config.yaml
model: "sound classifier"
dataset: "synthesized solo parts of chorales (CocoChorales)"
train_examples: 39062
gain_aug_db: 10
noise_aug: 0.01
time_shift_ms: 50
n_mels: 80
hop_length: 160
input: "log_mel"
spec_augment: true
win_length: 400
targets: ["instrument"]
num_classes: 13
arch: "tc_resnet"
norm: "batchnorm"
hidden_act: "silu"
depths: [5, 5, 5]
kernel_size: 9
stem: "single"
widths: [128, 160, 192]
loss: "cross_entropy"
init: "torch_default"
residual_init: "none"
optimizer: "adamw"
learning_rate: 0.0045
beta1: 0.9
beta2: 0.99
eps: 1e-08
magnitude_pruning: 0.3
max_steps: 6200
batch_size: 384
epochs: 60.9
lr_schedule: "step"
warmup_steps: 310
weight_decay: 0.1
Rows from block 10 of a small sound classifier, named by matrix and row number. Rows with one number belong to one channel. Each number is 500 + 25 x the weight over its row's rms, rounded and kept within 0 to 999. All counts start at 0. Numbers have three digits each.
After each channel's rows are labels from the 100 clips, of 14848, where the channel reaches its highest value: "top examples" is what is common among them; "peak on" is the class under the peak. Only what is clearly more common there than usual is listed. The data: synthesized solo parts of chorales (CocoChorales).
# convs0: first width-9 conv, stride 2 (model.blocks.10.convs.0.weight, 192x160x9, each kernel summed), inputs 80-159
# convs1: second width-9 conv (model.blocks.10.convs.1.weight, 192x192x9, transposed, each kernel summed), outputs 96-191

convs0.183:503498526519477485509488533434453500480486455523484460475500486524492472528505460484523500503495455481522501477503500503454515501480435494501517496473509473482502496491478497504554518497491496487511479477489528501551473477463502435473504480
convs1.183:501505510493509519511533508504497546538535500486508543496508493513483520534496515508501514517538444486499530476483481507473508537476440531483515562509498482533509521528497533508505480495550483432530503546514540510505496507511507499520492472521493491449519493489505499540495473508481498508
top examples: viola; note D#4; note F4; instrument: violin
peak on: silence

convs0.61:493486519482435450489493488479500477476515452570470466472502512517493469516503482513536499486489493503503497467498502501473483490472471495503543465484489463505497493499467505502488487462500482503490487407455505514538498457498500475469500486
convs1.61:506491496488525502497485493499514536559520478476535465500473533470477531522493500525516570508483496502511527486474514486523505524515436503454540546509510528493527507525495510512493492523548485436562489533522521503514524491535503492491499500526513509469549518472505533517521487534498499511
top examples: violin; note D#5; note C#5; note D5
peak on: silence

convs0.100:518467487493511492498505519503504500500494489489497508499502572521507506460507502533516489506482496515503500500465509500460483466412512509491503506500474508506505478456512469486538502475478434481506490457509491536476534468517524494472500533
convs1.100:489482501530473454482507443503495498508488491490496483453492486481498493481498469485487519533475501527526487496480504461494456510521447524499516508505502532498516458508469491510491509486508498484516510548488468505513525441507525510484481483497504497518505519520478490506525469552494511508
top examples: note F4; clarinet; viola; note G4
peak on: F4

convs0.155:522500505503459511484537466522479506517536504418500512500492503516506513497522506513493496500483498474492464502514385503481492470480522499476500475535481472495469501511507490466511510463477470494486512503501460471446533518516418496480461525
convs1.155:486517501478477494504487452498497457453500507512461516497462413490489398487497497499474491497493499517526456531514511478453502469474556500557542493499573526502552479484489480468497501481469515520493506498501479488492501487438497505500492506471433460505463502502478462486509492506502499482
top examples: horn; trombone; note B4; note C5
peak on: silence

convs0.111:506505497495500514496502517537478500511514500503495456512493536457504426478477508500522539515506495510473517493513527492489450500450457506500510481512447517516502500444495441476524455483484511468513511418508487506522512529483529501503503518
convs1.111:544514508511501530446498509501465482493507502443498499484473503515546510493498526535538511484519503536527490434476493442500491497494497497495501499451501484492503485549509480501491504532503511480475531515473503488502523453536513511496527495530542501461537523473486524493513490537523515565
top examples: flute; note F5; note F#5; note D#5
peak on: F5; silence

convs0.67:497472487521492494476518518475476503500492482496504503512501533512448508504504430512534495478507473504531485500500438517474513492472479484515504506498521495498501470508494507508528500464488517486446503474497528513473524483510476489448510490
convs1.67:498470516479498514524547474547500503556515491545489525529502478502510497498499464530492490518521453458500513497497450503504498508509475519500500565522561500529518510496453468498492499462522451485520493543517549502496490497493516503524508495508496500491490498499489498498474509497502516469
top examples: note D#4; viola; note F#4; note F4
peak on: D#4

convs0.15:508468453492517494516500519461504503499510494504500516520538492506503501454498477463509502533482455465500532500466519519477525480498511516494511525491512497490529500498462498502515528497532509497551402499502511473487490418496532488500500491
convs1.15:463422486485438459493484509484480507497526507497489501493523507499483517502458432478477473526500457502481500497507476517496513487491493547398492510512500499480514492499504504500463498498504478430513501488541494500490482510498504481472446411489497546495505463507466485492516510499501484498
top examples: violin; note F#5; note D#5
peak on: F#5

convs0.165:499502521516419500470501449485461500545504534503511507517500497507503517501501522500515499501499500489507467505500352515515531498510481498493492498526518451511477502507509530518459511494496499487495527518500477498499536501529415504491476498
convs1.165:509504503456500500500504459508489448489493477563444519517482405514493403477493499509499470463484490481523457510498504497428507501464552481521506485500538489507520502495483495464498500475497502538480508504522509477477518494426518513506539510470431425480490496497506470472489503494515529478
top examples: trumpet; note F5; note E5; note A#4
peak on: A#4

convs0.70:539485477505513458498521515477480511514469491499502529491515517556492523493518465503534501500480500512478494501500505501476487462455538516497522484502479512500499419500518498411545498477462464489477453494454504538467520472538503494477501507
convs1.70:463498494499439453500517473535496502517452510544457495499500493499500485507492489488434496534493462486504499534492442485494502502506496523506502504525529525468491481498473446504491501456491452466509484518546461504500495468505519488501503485497502499513496497500513470516522483507467498518
top examples: clarinet; note F4; note F#4; note G4
peak on: F4

convs0.37:507520469488500471497490531453500504506483503526502477511486485528471451498457469476537545521500462474513501501497532504507482506473500500497512528449480517470482499486454493513526484524536521471517486444496522458500460480479537495523510495
convs1.37:482461476481463508510474546517490484476527519484496511502494536538494524500493507471489489499497463496471501472505504504522508496503498505450455492490445476497419504495541506498499515520499506495496475484493505497504496505506509465499487480505495576493492473512514503516501539500480476511
top examples: viola; note D#4; note C#4
peak on: D#4; C#4

convs0.0:489534500523499442492497533453516496498476534495529457479485497495443444502504502495495537504466504529503501511479519487513474452468496484517449500455502528510444485482500513474511458506515515497500463481437529536497449456514500495505540519
convs1.0:509501520503483502497516528499494500521513487505494498502471523530527537494508529463498499498490490482477500498511517507489519493473481499487469500480502450502449525470512458573498553529474493444478499511503494561452497514484543513510503504496471512487479502479494563485492485511490543477
top examples: tuba; note D#4; note D#3; instrument: viola
peak on: D#3; D#4

convs0.44:501515516515554486471489607499467509453432546495476517513502516501491509515471486501481479474521480522490513496491513490498499507507492478491512497459495564498476471498500501515557493489500508532514502489471572500505453477500500446497501501
convs1.44:516488526465529497495521497507519515495523513449490521503500466518444499534509487474456529523516525462463512440490502503500500495474487500423483513514428482498448551467503488495470484523507439488498467523504506487472519532492501501512514501481459497477501509519503490499533518499508515467
top examples: flute
peak on: silence

convs0.158:486497505502498488513513490508493470510506512501507502515502538430506505495470547505483470485497560545469560503491526463513508476502497494554479492501499468539548507437524520508491527487538470490526500456462502536528490498447517493474531520
convs1.158:510494502499501480470482485463494496511500490471502457468525492478558488468502488464492498467486497488496505427444500500500504484495477481474477493504457458485498501503492493500465522511499479468476508497480514560498516507482538509500521511484538488464494509471499531498503481521504563489
top examples: tuba; note A#3; note B3; note C4
peak on: A#3; B3

convs0.99:499510444492492499501499503482503502499479467529503488502507456481487458487488434426545502511460500521506522478464500490499504472486500504528502498507493470519501500492467476529532486498509497475514490474508492510509503443462495491511530502
convs1.99:532500530504489520481504550519493527535539530457509494504504545523496528519502488495518501523527473506498502479453512495508505501497474530460507513492456468514501483504520517560488555494523521441497477549520504558490538481505524545530496529529492546454518503497488547513520537517514528493
top examples: cello; note D#4; note C4; note C#4
peak on: D#4

convs0.63:491505496482486545500508491551498479498487500452494493485513495478489467541485483501524504507500503501471458506501470478528500497507485500501453439544454481480465472508510503498463486479422473540496530518489505485476539520534437495506481436
convs1.63:538541479502553511530491475495514476484518473484499513477448478483514500465498477495501503501496543501527429501498513504458503497493561467529524512478473501504535448465490486487444483486492525512493503490498485515466515505437556534459513504484488472493485508479486491481529495490534520472
top examples: trombone; note D#4; note E4; note F4
peak on: D#4; E4

convs0.145:500503456490480514495499519487501478517467471522499499508484495493498482505466455483549501536514478469509492468442485500486513503462479483501532512503502505502503500459471442541528506474469502496519528464550507480492534476471498500484497517
convs1.145:517467512490508532482518521531518504506511547450510518502503500520511500507526458513539508542530493505541496442439499431496470503494480549488522523500458501542533439505497558503473512486527501492501495544500520499491532440506500520515466523507484507492518523536470500523492542507528499501
top examples: viola; note D#4; note D4; note F4
peak on: D#4; D4

convs0.136:490499519504541525509478627484457502490429562503508506509498515494483494490497475483489496501503490517500526499494493483476504501506489506499489503489503582496481494500498469503593500487507501516521493504508554500507465509515497471507515495
convs1.136:523498555508524511506570534498510509497513505472498554489501451545482497526523494495500536524555510488469498476523488500490498509430512521475493522506479480518471536474502499498508460519503479470484475538515500495477508505500496503522500483489432487488500507521498481496517523492498497478
top examples: violin; flute
peak on: silence

convs0.142:500508511531520433500511485507534522528543523492500514477509506502450565502560520538497509504507533517502459533517494533509503500500509484492511500526528494513475503524542475461483510502492501508448525488484464498505508504528480506507482500
convs1.142:489472482509490471478508451504491479500483478516448512504493475488514484440472492509464509491485486468518458509514458502492482464521490501505488468511536514499500488495453471459497476480469450526518497476442502505518493500485517498498499507450501463503494497518499458492497474508489529478
top examples: note B4; oboe; note C5
peak on: B4

convs0.52:461489514459461503504476515501457500507511479573478501504484521469501471509484474496570503503491473499456502441508499488483487505511453484503536491491487489525477500479433467511519492470486500494514531460517507502527528491459500492498499514
convs1.52:529521516462533537495526533513511500522503496487503522490509514528481523508508514537562531506537524500539497475455528465499490508506505507503557509495490495526537474539498540468504468465574520517500503523504524511535534490547493537539529509535538487474577512506517469521517536502535492527
top examples: flute; note A#4; saxophone; note B4
peak on: silence

convs0.73:508532500507489476500502509482554495516496530518540475501504514458456433507437529485462520521479540528516507502457536511536458469426493505531494507503475510527499490466507478444501477509499500481510496482438497531539472475537536497506537517
convs1.73:500501499500471494478491508500463464501502498505481490494469513502569508461517497484491468475485474485496479467470502497503509479501442499477476482470495462493462496486495483514500558516482500425460518492501493585497513482496537515504502507493502532494509502484490565491495503516500556504
top examples: tuba; note D#3; note E3; note A#3
peak on: D#3; E3

convs0.112:482507518503528526521487573524475505495511478486505492498491564458497496492483485491508496548494456504505519468498472500470498501506474514474492478512525515518498511486487402494622504500479494499526514486512529509493505500463497466495502524
convs1.112:533494528527502526455571530491486499505515497484474558468505460546481495494503493513516518515566506505550478455490504474456478515481498537503522501496490501533530496509523502493490486501538541518460517563507501502485506470510504544522494481505490493464540520494479498522527516525544498493
top examples: violin; double bass
peak on: silence

convs0.188:492536506509503500500506514525500503498524516491509405472484500427496452495478519485484511499474521528495538508503501500504453438500496502522460420523443497520502514503516495477534420508498494473486476534496495532532498507503488503507537513
convs1.188:513510504508471487464504507459483511515504479507493491501460496497541497493506516503495492454506502502502473494488509486460487498491499459519499479468513453507497501494497465503508519500488501500466523505490467582476499444474511522516538508495511450491496503434500523459507467513504555513
top examples: tuba; note D#3; note A#3
peak on: D#3

convs0.49:534477464469513515498507502545461514487557469465494487503536533505522497479496494500511517514475473438481505503500506499397496461500510549447500500527499487510514503496493476488503509456549494508492480472490477460495511500504520497479463504
convs1.49:497487464517467432495445455455493515453494505479510478458494496474453510486491493511487501495500502553510520501501495481508516501517511538493499510502547497488524518507490494429526462516492502497515507474529494490528481505525468485430501420506536506514506506497487459500540430494506488529
top examples: flute; note F5; note F#5; note E5
peak on: silence

convs0.94:492507522521463496478511505501497508503508510513508498493493542487469512512516512528519484495496500520515502500500410533503501487482464484498498478518506496513487500518502485496509507478469506457449514474500484525529529496531429498464504521
convs1.94:510503520449501511499511455505500448550496482539447512504446469505504468483511493540500496482496486498529459504503477495512489504499500466504517510498584507522522510497444469481503505487514483510508516510491526517459532497467510532506523498497466478491512508499497510461497494524523537480
top examples: bassoon; note C4; note A3; note G3
peak on: silence

convs0.58:505466466497504528520506507548498505495521504447480477500503510429505474481478505501479507533500498493477506521510500499479457500480473520483498477522431513490528518496505436445518464499474493511526502502501468500475508547500497517495495529
convs1.58:509528501547480505456491495454465495450535508442500489450474469477519490477498496499487490480500507538509479479497500456474485461497514502529517501438500496498520450487488490509486496500474532500440518504484439495503497451495500510483494500470526500492469510482446499507506446505517511503
top examples: horn; note B4; note A#4; note A4
peak on: B4; A#4

convs0.156:501497508509509465529509494488540487502542496384502524465503531540494519501553477564482502508483486499489469521490500510458493479472535460462500524495504485507456501520524497437490500484490500510482466473508501495469504482528503485514482501
convs1.156:450452468501480440518522459499491494511475471508500484484499479480480501470474487508502527511489491495497472527557425518472503476510485509491499492520535537481503465473428486456463464475498481495543503506479483492500489503489500463473475448462498490541499496521479433495518453495480500462
top examples: oboe; note B4; note C5; note A#4
peak on: B4; C5

convs0.13:483504500467473516518466524529523503498424486463481483498519513498497481543514461510561504520460500516473498500490512480533500500561485521519459491531499513507497474506499523501457493509483509558511504523459550502483533499537491507537502441
convs1.13:508518478532536499533500503480540506499501448494477529474500506537496521469471491482504527523472562489493440502500531550494497514525547461506484499484460487497502425483501496472438448470499529531492506511512450497486514525458558517500535497481486507499491448494497501500528499500496517486
top examples: trombone; note E4; note F4; note D#4
peak on: E4

convs0.1:429522499495501486525474495484523503468484490417517505466497514502478517519525473559482511518502496512478486498473501500497526480512490463480457543451538499487471530524502506490480500500531535542507500499513504509469454500495502482542493529
convs1.1:471476503524495447522509499429510489504517480511527500487500500499486501448505499491539511497498508505512462500576474548474473485493501487480470493511505508481505481493487512482491486492508550527524512510443497502452490550481496515500452489469480500534498477516473516495500495515522521474
top examples: oboe; note B4; note A#4; note C5
peak on: B4

convs0.32:521499492507472492493515520485478511497515450518474480492497498519470462488525433485558524500501475495498498474511499502483466471447484507503506477503497484509472502495469463488557464482482492449493477428508522505494499473483501428501510492
convs1.32:526507515501494532500524520539495527540527509457517517511490530529495532541492538540518496522530446550516525504502461493509498501506457528497511568504505490506513492506499485512515521482533515448530506563504508527495504482530524528519497493526498528494525498473481519514495485516508516515
top examples: note D#4; viola; cello
peak on: D#4

convs0.76:503502487507504501544489524496544544503484496524473502460467518496506525535531493519547478505498492512525500468568510473526499510520453537500492442503498503486555467499480498496514501514472474495500520485472518524511500494476501516492527501
convs1.76:502530512461494510462546500469521490537494473474447540476490479530502499494486519501456526509487518475479484511443488479542456531507481460528520502510471525501495489492481502458454457491531490507494499511501458495477507462509484500556530496489510492453500486525505496515496518517500504490
top examples: double bass; note A#3; note A3
peak on: A#3; A3

convs0.118:543509514514458513493517502508489506490546443523457456483524481522494447501504475476518542511496473485505483483499504493463503493464467518485502502509511476502506500495479504494513479491506522488489474424482516504509503485502504469493493469
convs1.118:527510502503477525513503494498480522553529503486543496529483519504501526521485522575519491503522485543517542481497458490510524501503479516467500573489532488474503493524484467520514474524502514425544520502505517507497483492517504510508498478518509517480508500450488525505485450503521493529
top examples: cello; note D#4; note D4
peak on: silence

convs0.35:489470487482536517516434513500496511515517517503506514536493550468538508498467505485502474523502473511492543501467510500483542498525471535489485511516513509504548528416497496541496547465518480526554503510510504523503510437450527497446500460
convs1.35:485450500470488451473506466422500475481490486504445506463550478508444499479465471482484482503492517470510507451463516504498485484493490532508516485520489462501518494499453524462477474493496506531467502513510479496481509503500502505488492427445501494483480488516471497500523501513500497487
top examples: violin; note F#5; note E5; note D#5
peak on: F#5; E5

convs0.12:508472486503466476500496494401470497489488460559473478478500460553490480511503457474571530486506471477502487480501485485457515503489460483518527493478517482484490498495437536515503496472501510490476497492461523503502502477491508495457506483
convs1.12:500508504485497514533512507520501541523540506501526535509507511516467513520508523523529485515523480446511535500494496526523508529543475534501506565533493471529500533535497519502507503446517491497522526519522548502546500526533483503512492488532518501464499492500519466514480482486483494513
top examples: trumpet; saxophone; note A#4; note D#5
peak on: silence

convs0.16:505515470495520471487511528481493531490473462502496501502528492480495492491501448461548498501466497505484537479463448482485504470494523504519491492508491476515505489490482456505564498500514494470496489502489504511491531420477447461519534511
convs1.16:503503541487460501498526520540511536559524535478501493513507516511489483528502488492497497541522480501505510504437510508485503508501460521489530515519510489508525501508509484555481562456529510450506494542537489546494517485503517535547502521515478503479509490492501519518522528518500528496
top examples: cello; note C4; note C#4; note A#3
peak on: C4; C#4

convs0.59:493527480523496452501500526476515502504490507497524489501495497491444448499495493467503528513483515530502533511468510492523492486479500471538477518501497507526505487495500505500531486517541510447515488440437520530500480434477503493529557524
convs1.59:500503521504463498499511539503486499524527499491493510503496511527546509483510491441476485500517466479472482468491515504497508482484492499480475493483461436501458500469513480554478564505483499410481499505501500578491496497487539511520502503512487541478493490478467537499509515509481549488
top examples: viola; note D#4; cello
peak on: D#4

convs0.132:548493478488500466472521505496477502454506472527476502494495462527499487502508475486559504464500498490452520495509499486501474500495533501515517444500483495544489472504499514476510458499507491482482477457453524496508517462494500499509509484
convs1.132:510512514506511500508479512542502536535505500477528412538500507499476496563511517488492527532489489493493527514460511483516518480503467496500515515506476503425480520485532455536493514530486489422519479505496489522500500473500507499508536493510503518465498542460524504498514487520474503492
top examples: cello; note A#3; note C4; note C#4
peak on: A#3

convs0.186:500458504463489538488498498528420512511512484524489495498507543494521489489505471522563483471475500503470501470485496485475497491509524499493495464558478483521529495481505492500526520454507458514495498497457498518479561452496512499472482497
convs1.186:522525500495498464509483444506506521508488487509491469490531491475474480492515499509505547515484526501529527522475551512507521499516524534517553484517526517485559549517501482480535517456517527503503525514501507500525523507504506518478522471504507468489525495503536486523568478521510501503
top examples: trombone; note D4; note D5
peak on: silence

convs0.38:528533481482495483476491512454500500517492514518512465501482478532448468520476487458505560521511490490532480505499519571500466506447500505500510511465507498492474502500474475506489488521505518477496499491507506465501451502547524501506502502
convs1.38:490463478494428522519448540520487462462499508527478496501469531502500518496510521524494455499474449499506505494492504499503509481498493514447479483481515492497451497496536499499519513517485486498492505463484501486500487498500521468500493500498472548511489492522511501508489555501483485529
top examples: viola; note D#4; note D4; note C#4
peak on: D#4

convs0.71:497489449502515534509479523504501525502497477505497508524517487491515492490470469428524502534484480490505544464472502505491523508507498518498504510552515498505531504465447439526550516509526503502543504487521498500499512452444511504501503502
convs1.71:514489529479418504460527536488496487514523535495481522499515507505507503488497466497500432526546500538505502442468474496499507491473500527466504489490476446501509474498496510493472483493512501482478508499537497504492500499500502540541479496501500524476500498519446499502506551496518500507
top examples: violin; note G4; note F#5; note C5
peak on: G4; F#5