python train.py --model="sound classifier" --time_shift_ms=50 --win_length=400 --init="torch_default" --residual_init="none"
Rows from block 12 of a small sound classifier, named by matrix and row number. Rows with one number belong to one channel. Each number is 500 + 25 x the weight over its row's rms, rounded and kept within 0 to 999. All counts start at 0. Numbers have three digits each.
After each channel's rows are labels from the 100 clips, of 14848, where the channel reaches its highest value: "strongest on" is what is common among them. Only what is clearly more common there than usual is listed. The data: synthesized solo parts of chorales (CocoChorales). In brackets: how many of the 100.
# convs0: first width-9 conv (model.blocks.12.convs.0.weight, 192x192x9, each kernel summed), inputs 0-95
# convs1: second width-9 conv (model.blocks.12.convs.1.weight, 192x192x9, transposed, each kernel summed), outputs 0-95

convs0.100:513514430488487455485462487511486459503445495483496495481479486472489499530473541463440472489536515479472500502487461465468473547507466509500485487479525484477496481462501506476510472508471487505490466472497473453492491479509494503479502474526493515460457489504483497446478490493480496482
convs1.100:501477518523522535503508534516532491572512508487512539530516516527507546517513482490498519516519511548500523521544497556494499494524506532471505521556502490520534524506524524513519536488568517483521542492526502511497506517509481537546499523488497478506508543537508546505521567531513528513
strongest on: viola (40); note F4 (32); note G4 (29); note G#4 (28)

convs0.90:480460450509498510463471489499462513485501465508512498488512509498521452436477454477498504527460503464476496515481444498509514494500528480461489478498463506445474519490500488477500476489489518470494486480435491430489493499482510524462483494513473501522500479494447450453517484503515517534
convs1.90:516488488513490505511515481509484477486519521515537487506500522481484476486514489531508482495546516535497463466490512464523547516556438488490542484527557442506604476512493514490422556512530486508502520490495500521504504466505495495501559531510471458510486509497518499493490512487498503525
strongest on: trombone (44); note D4 (33); horn (29)

convs0.148:512489528514506466426443520463512497495471502511513499498523517489498489502480477512490502499463540462500509515500489488540503522501454499502497475483511503499406495489510452501491401502489504486494485501502502477492481513494510509493446504530487507509500497500457492490477494500569477512
convs1.148:499501494510505523542567507526494505504498485518505496500510498499500484521513514478501479506590485513488496482535517473526487531502536507508500495512522496481608507485472519501482597513505543529495527490533501538497513496517503478505580542500477503516522536502539520539524496501526501500
strongest on: bassoon (56); note A#3 (47)

convs0.18:472558512511471520540528506539496493501533516481504531509532516518546500499515580513525499512566514556500507496509517543477528524464518513514523520516494504525569542499516506506504570476504493554535493510499505500513501532507489506501577499502526503520504520505510531502505508513493520510
convs1.18:522490569509521560479547539508505503507501484556526487532491505558481525504538499458503486471554558494485501487495562496520498500498497510473561505517509492526537498499502523466509545527500469478522501483516476549474526540490474524514520502510467481505498531490552509487496507501562507472
strongest on: tuba (100); note D#3 (40); note E3 (37); note D3 (29)

convs0.42:438505505501545519553555482521504488544520511469488512501494517492501478492504497475546498493515496536494504471502493516507493518500594492472520524498471489505546532528501506494464559483556523478497571493506472554507499507504477469519546521444510448502504513509480486529502488521508520485
convs1.42:506491501511475488498498492442461493480464501493450499493496439482481496490505462499491490514497485479491468490483481491459468491501493509495500458480527507500487549480492472513509485507486483486451462470497505498498458499481467498444494499510502508457452518480493479489472486459504481465
strongest on: tuba (100); note D#3 (39); note E3 (37); note D3 (32)

convs0.145:500483539503505467426443509440516507494481507506506490497518508509504483498479465523512503506457522462507504505500503508535519509503439498504494493491506513497400501488501460499502387497473500476490462501498505492484506506493530504508443507536479506515514472480458499497472500482543468509
convs1.145:504504475505485509560530485530490507484496496507496494504510500490484466515525513461497485486579479508488500458513545485532501530504525495509491491512536500487608497471469537499477597506470549511493483486509485561505488472510494476510577518497495511519514516485527507508505495481507492493
strongest on: violin (94); note A4 (45); note C5 (32); note A#4 (32)

convs0.188:425508502501551522544550492527501475528499514475496507508484523501502474499511502482539494493516499545500509487500503509506509519484572485472522530500484480509551537531497512484454553481551524483490562494489458538508498515497473485519542525446512430502498499507486488523505482531507527479
convs1.188:507474497525482491484498497472477482480437494495479497510504461497480513450511460484475467506479497474483453491490498498465477456483488529479505463485532497510497547474463472481516489507482488467460472449515505508486465520477470518467475492532490497464449524482502479470467484474503489478
strongest on: tuba (100); note D#3 (40); note E3 (36); note D3 (32)

convs0.9:453439525533530500467478516455505512498488499511510504512512533496511517429499413530542506513434502471535510518492503503531535479485497487497508513477454513501440510519492481503493453478515505440490517493466501490496493537496475527512443504476491484526500511487453493489497466498528498521
convs1.9:500517483499493507501545469523484469477508508511506506494463496470479469501484521470507453489556470504491476492479499463514499486505498491503500503521522468503638484472483516488479598508514480515493512474496467499513486477501522481455557500519478486530453537491517473489507469457516478488
strongest on: flute (39); saxophone (30); note F4 (26)

convs0.12:519509418488487464484461491516477464473443489498487500475483486455490484533461519466449479485508520483475495483481453460494468526511472490488487486487526484488473484462493504480503480519466473504479465474497488445490491479508506497459485471525500508463448489499467486445472483488477496482
convs1.12:499495529521508537513525513523512483544521507499508540538502500517493534514525498487497508526527513549484489503554485558499495483518503523473515517551515499504599517508510516521505589509530522491509523482533493513494499518504479524542503531493494460515513531544518554524521553531517526495
strongest on: clarinet (70); note F4 (40); note G4 (35); note G#4 (31)

convs0.86:425519498484528527550549473531498482489523515500500490510505502496499502488521514502532468498518504558514503487496504518506507499487542494481511529504483481506578529541465520497457581468526530501493549502495482509501484489503473499509564517455510463503520503505499499541513507515493539491
convs1.86:521473507522501492447508493494494471485486470503494482524437513515465511469512479472463465485494510461477484489500497455492499452477445532474495487480520491520497503488478484478506490527458476475491487475509460524469505516476482549496487451540486486482470505493509483446486475493500505492
strongest on: tuba (100); note D#3 (41); note E3 (37); note D3 (31)

convs0.149:458548496509466543540551504551488493493534503492509503517526505529515506505519572518528475510555503547504518480497528550491528516472515502504526534511477505505579546506499503525490585480498517537506488503485502495510495498504486502506583505503533501514501530493505520501517512526475534509
convs1.149:523481567506512555494544551510508491496488480536515478540476498543464536496535497446497485470521541491482501468493561480506492497470476518486544509493521490536506497491490508464516512538496468462501498486531459556475520543487500527510487482529476490494487524497537487473486491503542505478
strongest on: tuba (100); note D#3 (40); note E3 (37); note D3 (29)

convs0.124:461544503514475529532550519544489496486529502482514508525537508525524507507530573523525485511560504543506535491501517545481533520478511508509526531514482508515578548502500503524496576484503507538516486509487501493519498522515482502504581506499529502521504531502505523499510515519480525507
convs1.124:520480572508526559483539524509507501499494482551515481538475502559472537491532494454504487471537554497494501473486555494511497500478483516466569507507516491532512497490496513470514529529496480471504499482535461557479516537487480532517502494522470487497489533486550505480497503504559501476
strongest on: tuba (100); note D#3 (40); note E3 (36); note D3 (29)

convs0.117:426507503506546520543552495527501484527506516468499503503494515493502465492509501480539504493516495534500504480498499508505504517485577482477523528500476483507556538527507504481449549487551519483490565491493468541506496505495473485515537522443517437504486503510489475520504472530505523492
convs1.117:520484500524488492485501495477469470471447501501468489507502436502480502460510462479491476508487486479494445484482490501463476478489483526483503466491531492513494549464464471486514498509487479474460476460511506501495465522473473510463473497532486495457445530485501474475470490460510498482
strongest on: tuba (100); note D#3 (39); note E3 (37); note D3 (32)

convs0.191:474551513507471526537528507542495496492539519486515522522518543511518510512526572518526493513562512554518520493505511551488539524465519508508530516518491503520564548498520507520500568473503486551523498512490503500511500520500491509507570501507526501540504523501505530497508512516488521508
convs1.191:527487574508528567496546547502504502505504480554519481528487500552477521500540500459506486472549553495484499486487566495515496509491493508465567503512513486531537497493500521472505545527498469474507501486528473545472520538487485525517516503509467481505494528485554507484504505500562507474
strongest on: tuba (100); note D#3 (40); note E3 (38); note D3 (29)

convs0.103:445447455517502493474455502479482511480475482511502506486513515494511478430457453500525500502424523472506493500466457491505525501481495450452500499469457503485472515489479478486485477483480494459484480482448487452486493510487492506484454483503480479516429492480425467442484471492515503514
convs1.103:504500501496495538499524473518493463456523502532510508537490490493480464508525518496501465498545497520495479476490496501535512503522489484504519499533520455496628481502490534498458590503501478517478519474479478516498487481503529496492558519515473456514490526499518502504502499474508505479
strongest on: trombone (72); note D#4 (47); note D4 (39); note E4 (27)

convs0.96:496463545528504482433438525460514515506484501512508492508527525500502495472497439530521512504465518460509509512498497493547512501499469505501501486479491512492409501506502469499485400500507508465482485505493503480489496538492503518513442512516490497524508500487448493491485492503560474529
convs1.96:499507488508504509533582503521495507484511503506499492499495490482487466509498520458500474494591476516490490492508520445542485518494537494518499496512526491495635503469478520496471612518522511517499516492512481508510504482506497464480583524500483510526500523499538488517522492475516486517
strongest on: violin (72); note A#4 (36); note C5 (32); note B4 (30)

convs0.116:500498420495524439476495493508490459509460499506501501477477492468483512501486524463434486480537509453489498519480439467487476547498493508514488493478511473492506482468516514488519510507482492496498478479494482458489494484503489526478471484517511506470454506503455497427484484494490495475
convs1.116:512501515525523519504504525520515500560504513490525533515519507508509531500510505493485499512528504548504526510558492540501505497525508541475507519553507495497594506509523521484515556502584529495499561480569500499507510519526523515540504514504500480516506536544495531485523576522512515531
strongest on: viola (54); note F4 (33); note F#4 (31); note G4 (27)

convs0.165:447536492499497547536545488533484473466521500495507484545511506518501496504517554519517447509531517544508512485493530551492528502472516493495508535503483479505583541518474507502456581479484536520499497498472495501491481468496477503514577506493526473504501523481493523527514513522477541503
convs1.165:519477532507511522454527524508503479492480477516505480555464506547454545490518494443493478475503522486479496468493532484502493479468460531471522507482521491533503499488475501458516501534498480451500490476531455569479506535485487545506470465528475490486482523487528477470480484504532504482
strongest on: tuba (100); note D#3 (39); note E3 (36); note D3 (30)

convs0.176:429508499499541525536558475522498473499495511479499509502495521497502483492506502491538499498520500538516503488498505507500506506492554490467520531502491476506564540535500516486438552486539528483495564501494471528508490502499466496510545525437513440503496496504495484532512482520495531495
convs1.176:525476505544492490471507493488480466480453483500484494520497471506472506459514472476477456496497494479484456490496498488473463444482455532467500479482529490523498524478448478469514494506467478474481485454515484511485493522472472524490495485536483502468459530490508481458479483489510498478
strongest on: tuba (100); note D#3 (42); note E3 (35); note D3 (31)

convs0.8:427506498503556525539558480522501456497495516484497507510493529502508495497508502499541489492521501544511514488500506509508515514488553486469520526504487466520562542530505510483429552486539535487494556495490466530513482505496465502520543534457516436505500498508500482536511489527503530495
convs1.8:525481502553494491471499488485493474485454482495474487518480477507474512449510474487470461498493486467483459480496501495477473459484465542470500485486531496526500525489440477464518497504459483468489480451522488523477492530489490536483481483549483498475473533480500477457478485481503512475
strongest on: tuba (100); note D#3 (42); note E3 (35); note D3 (30)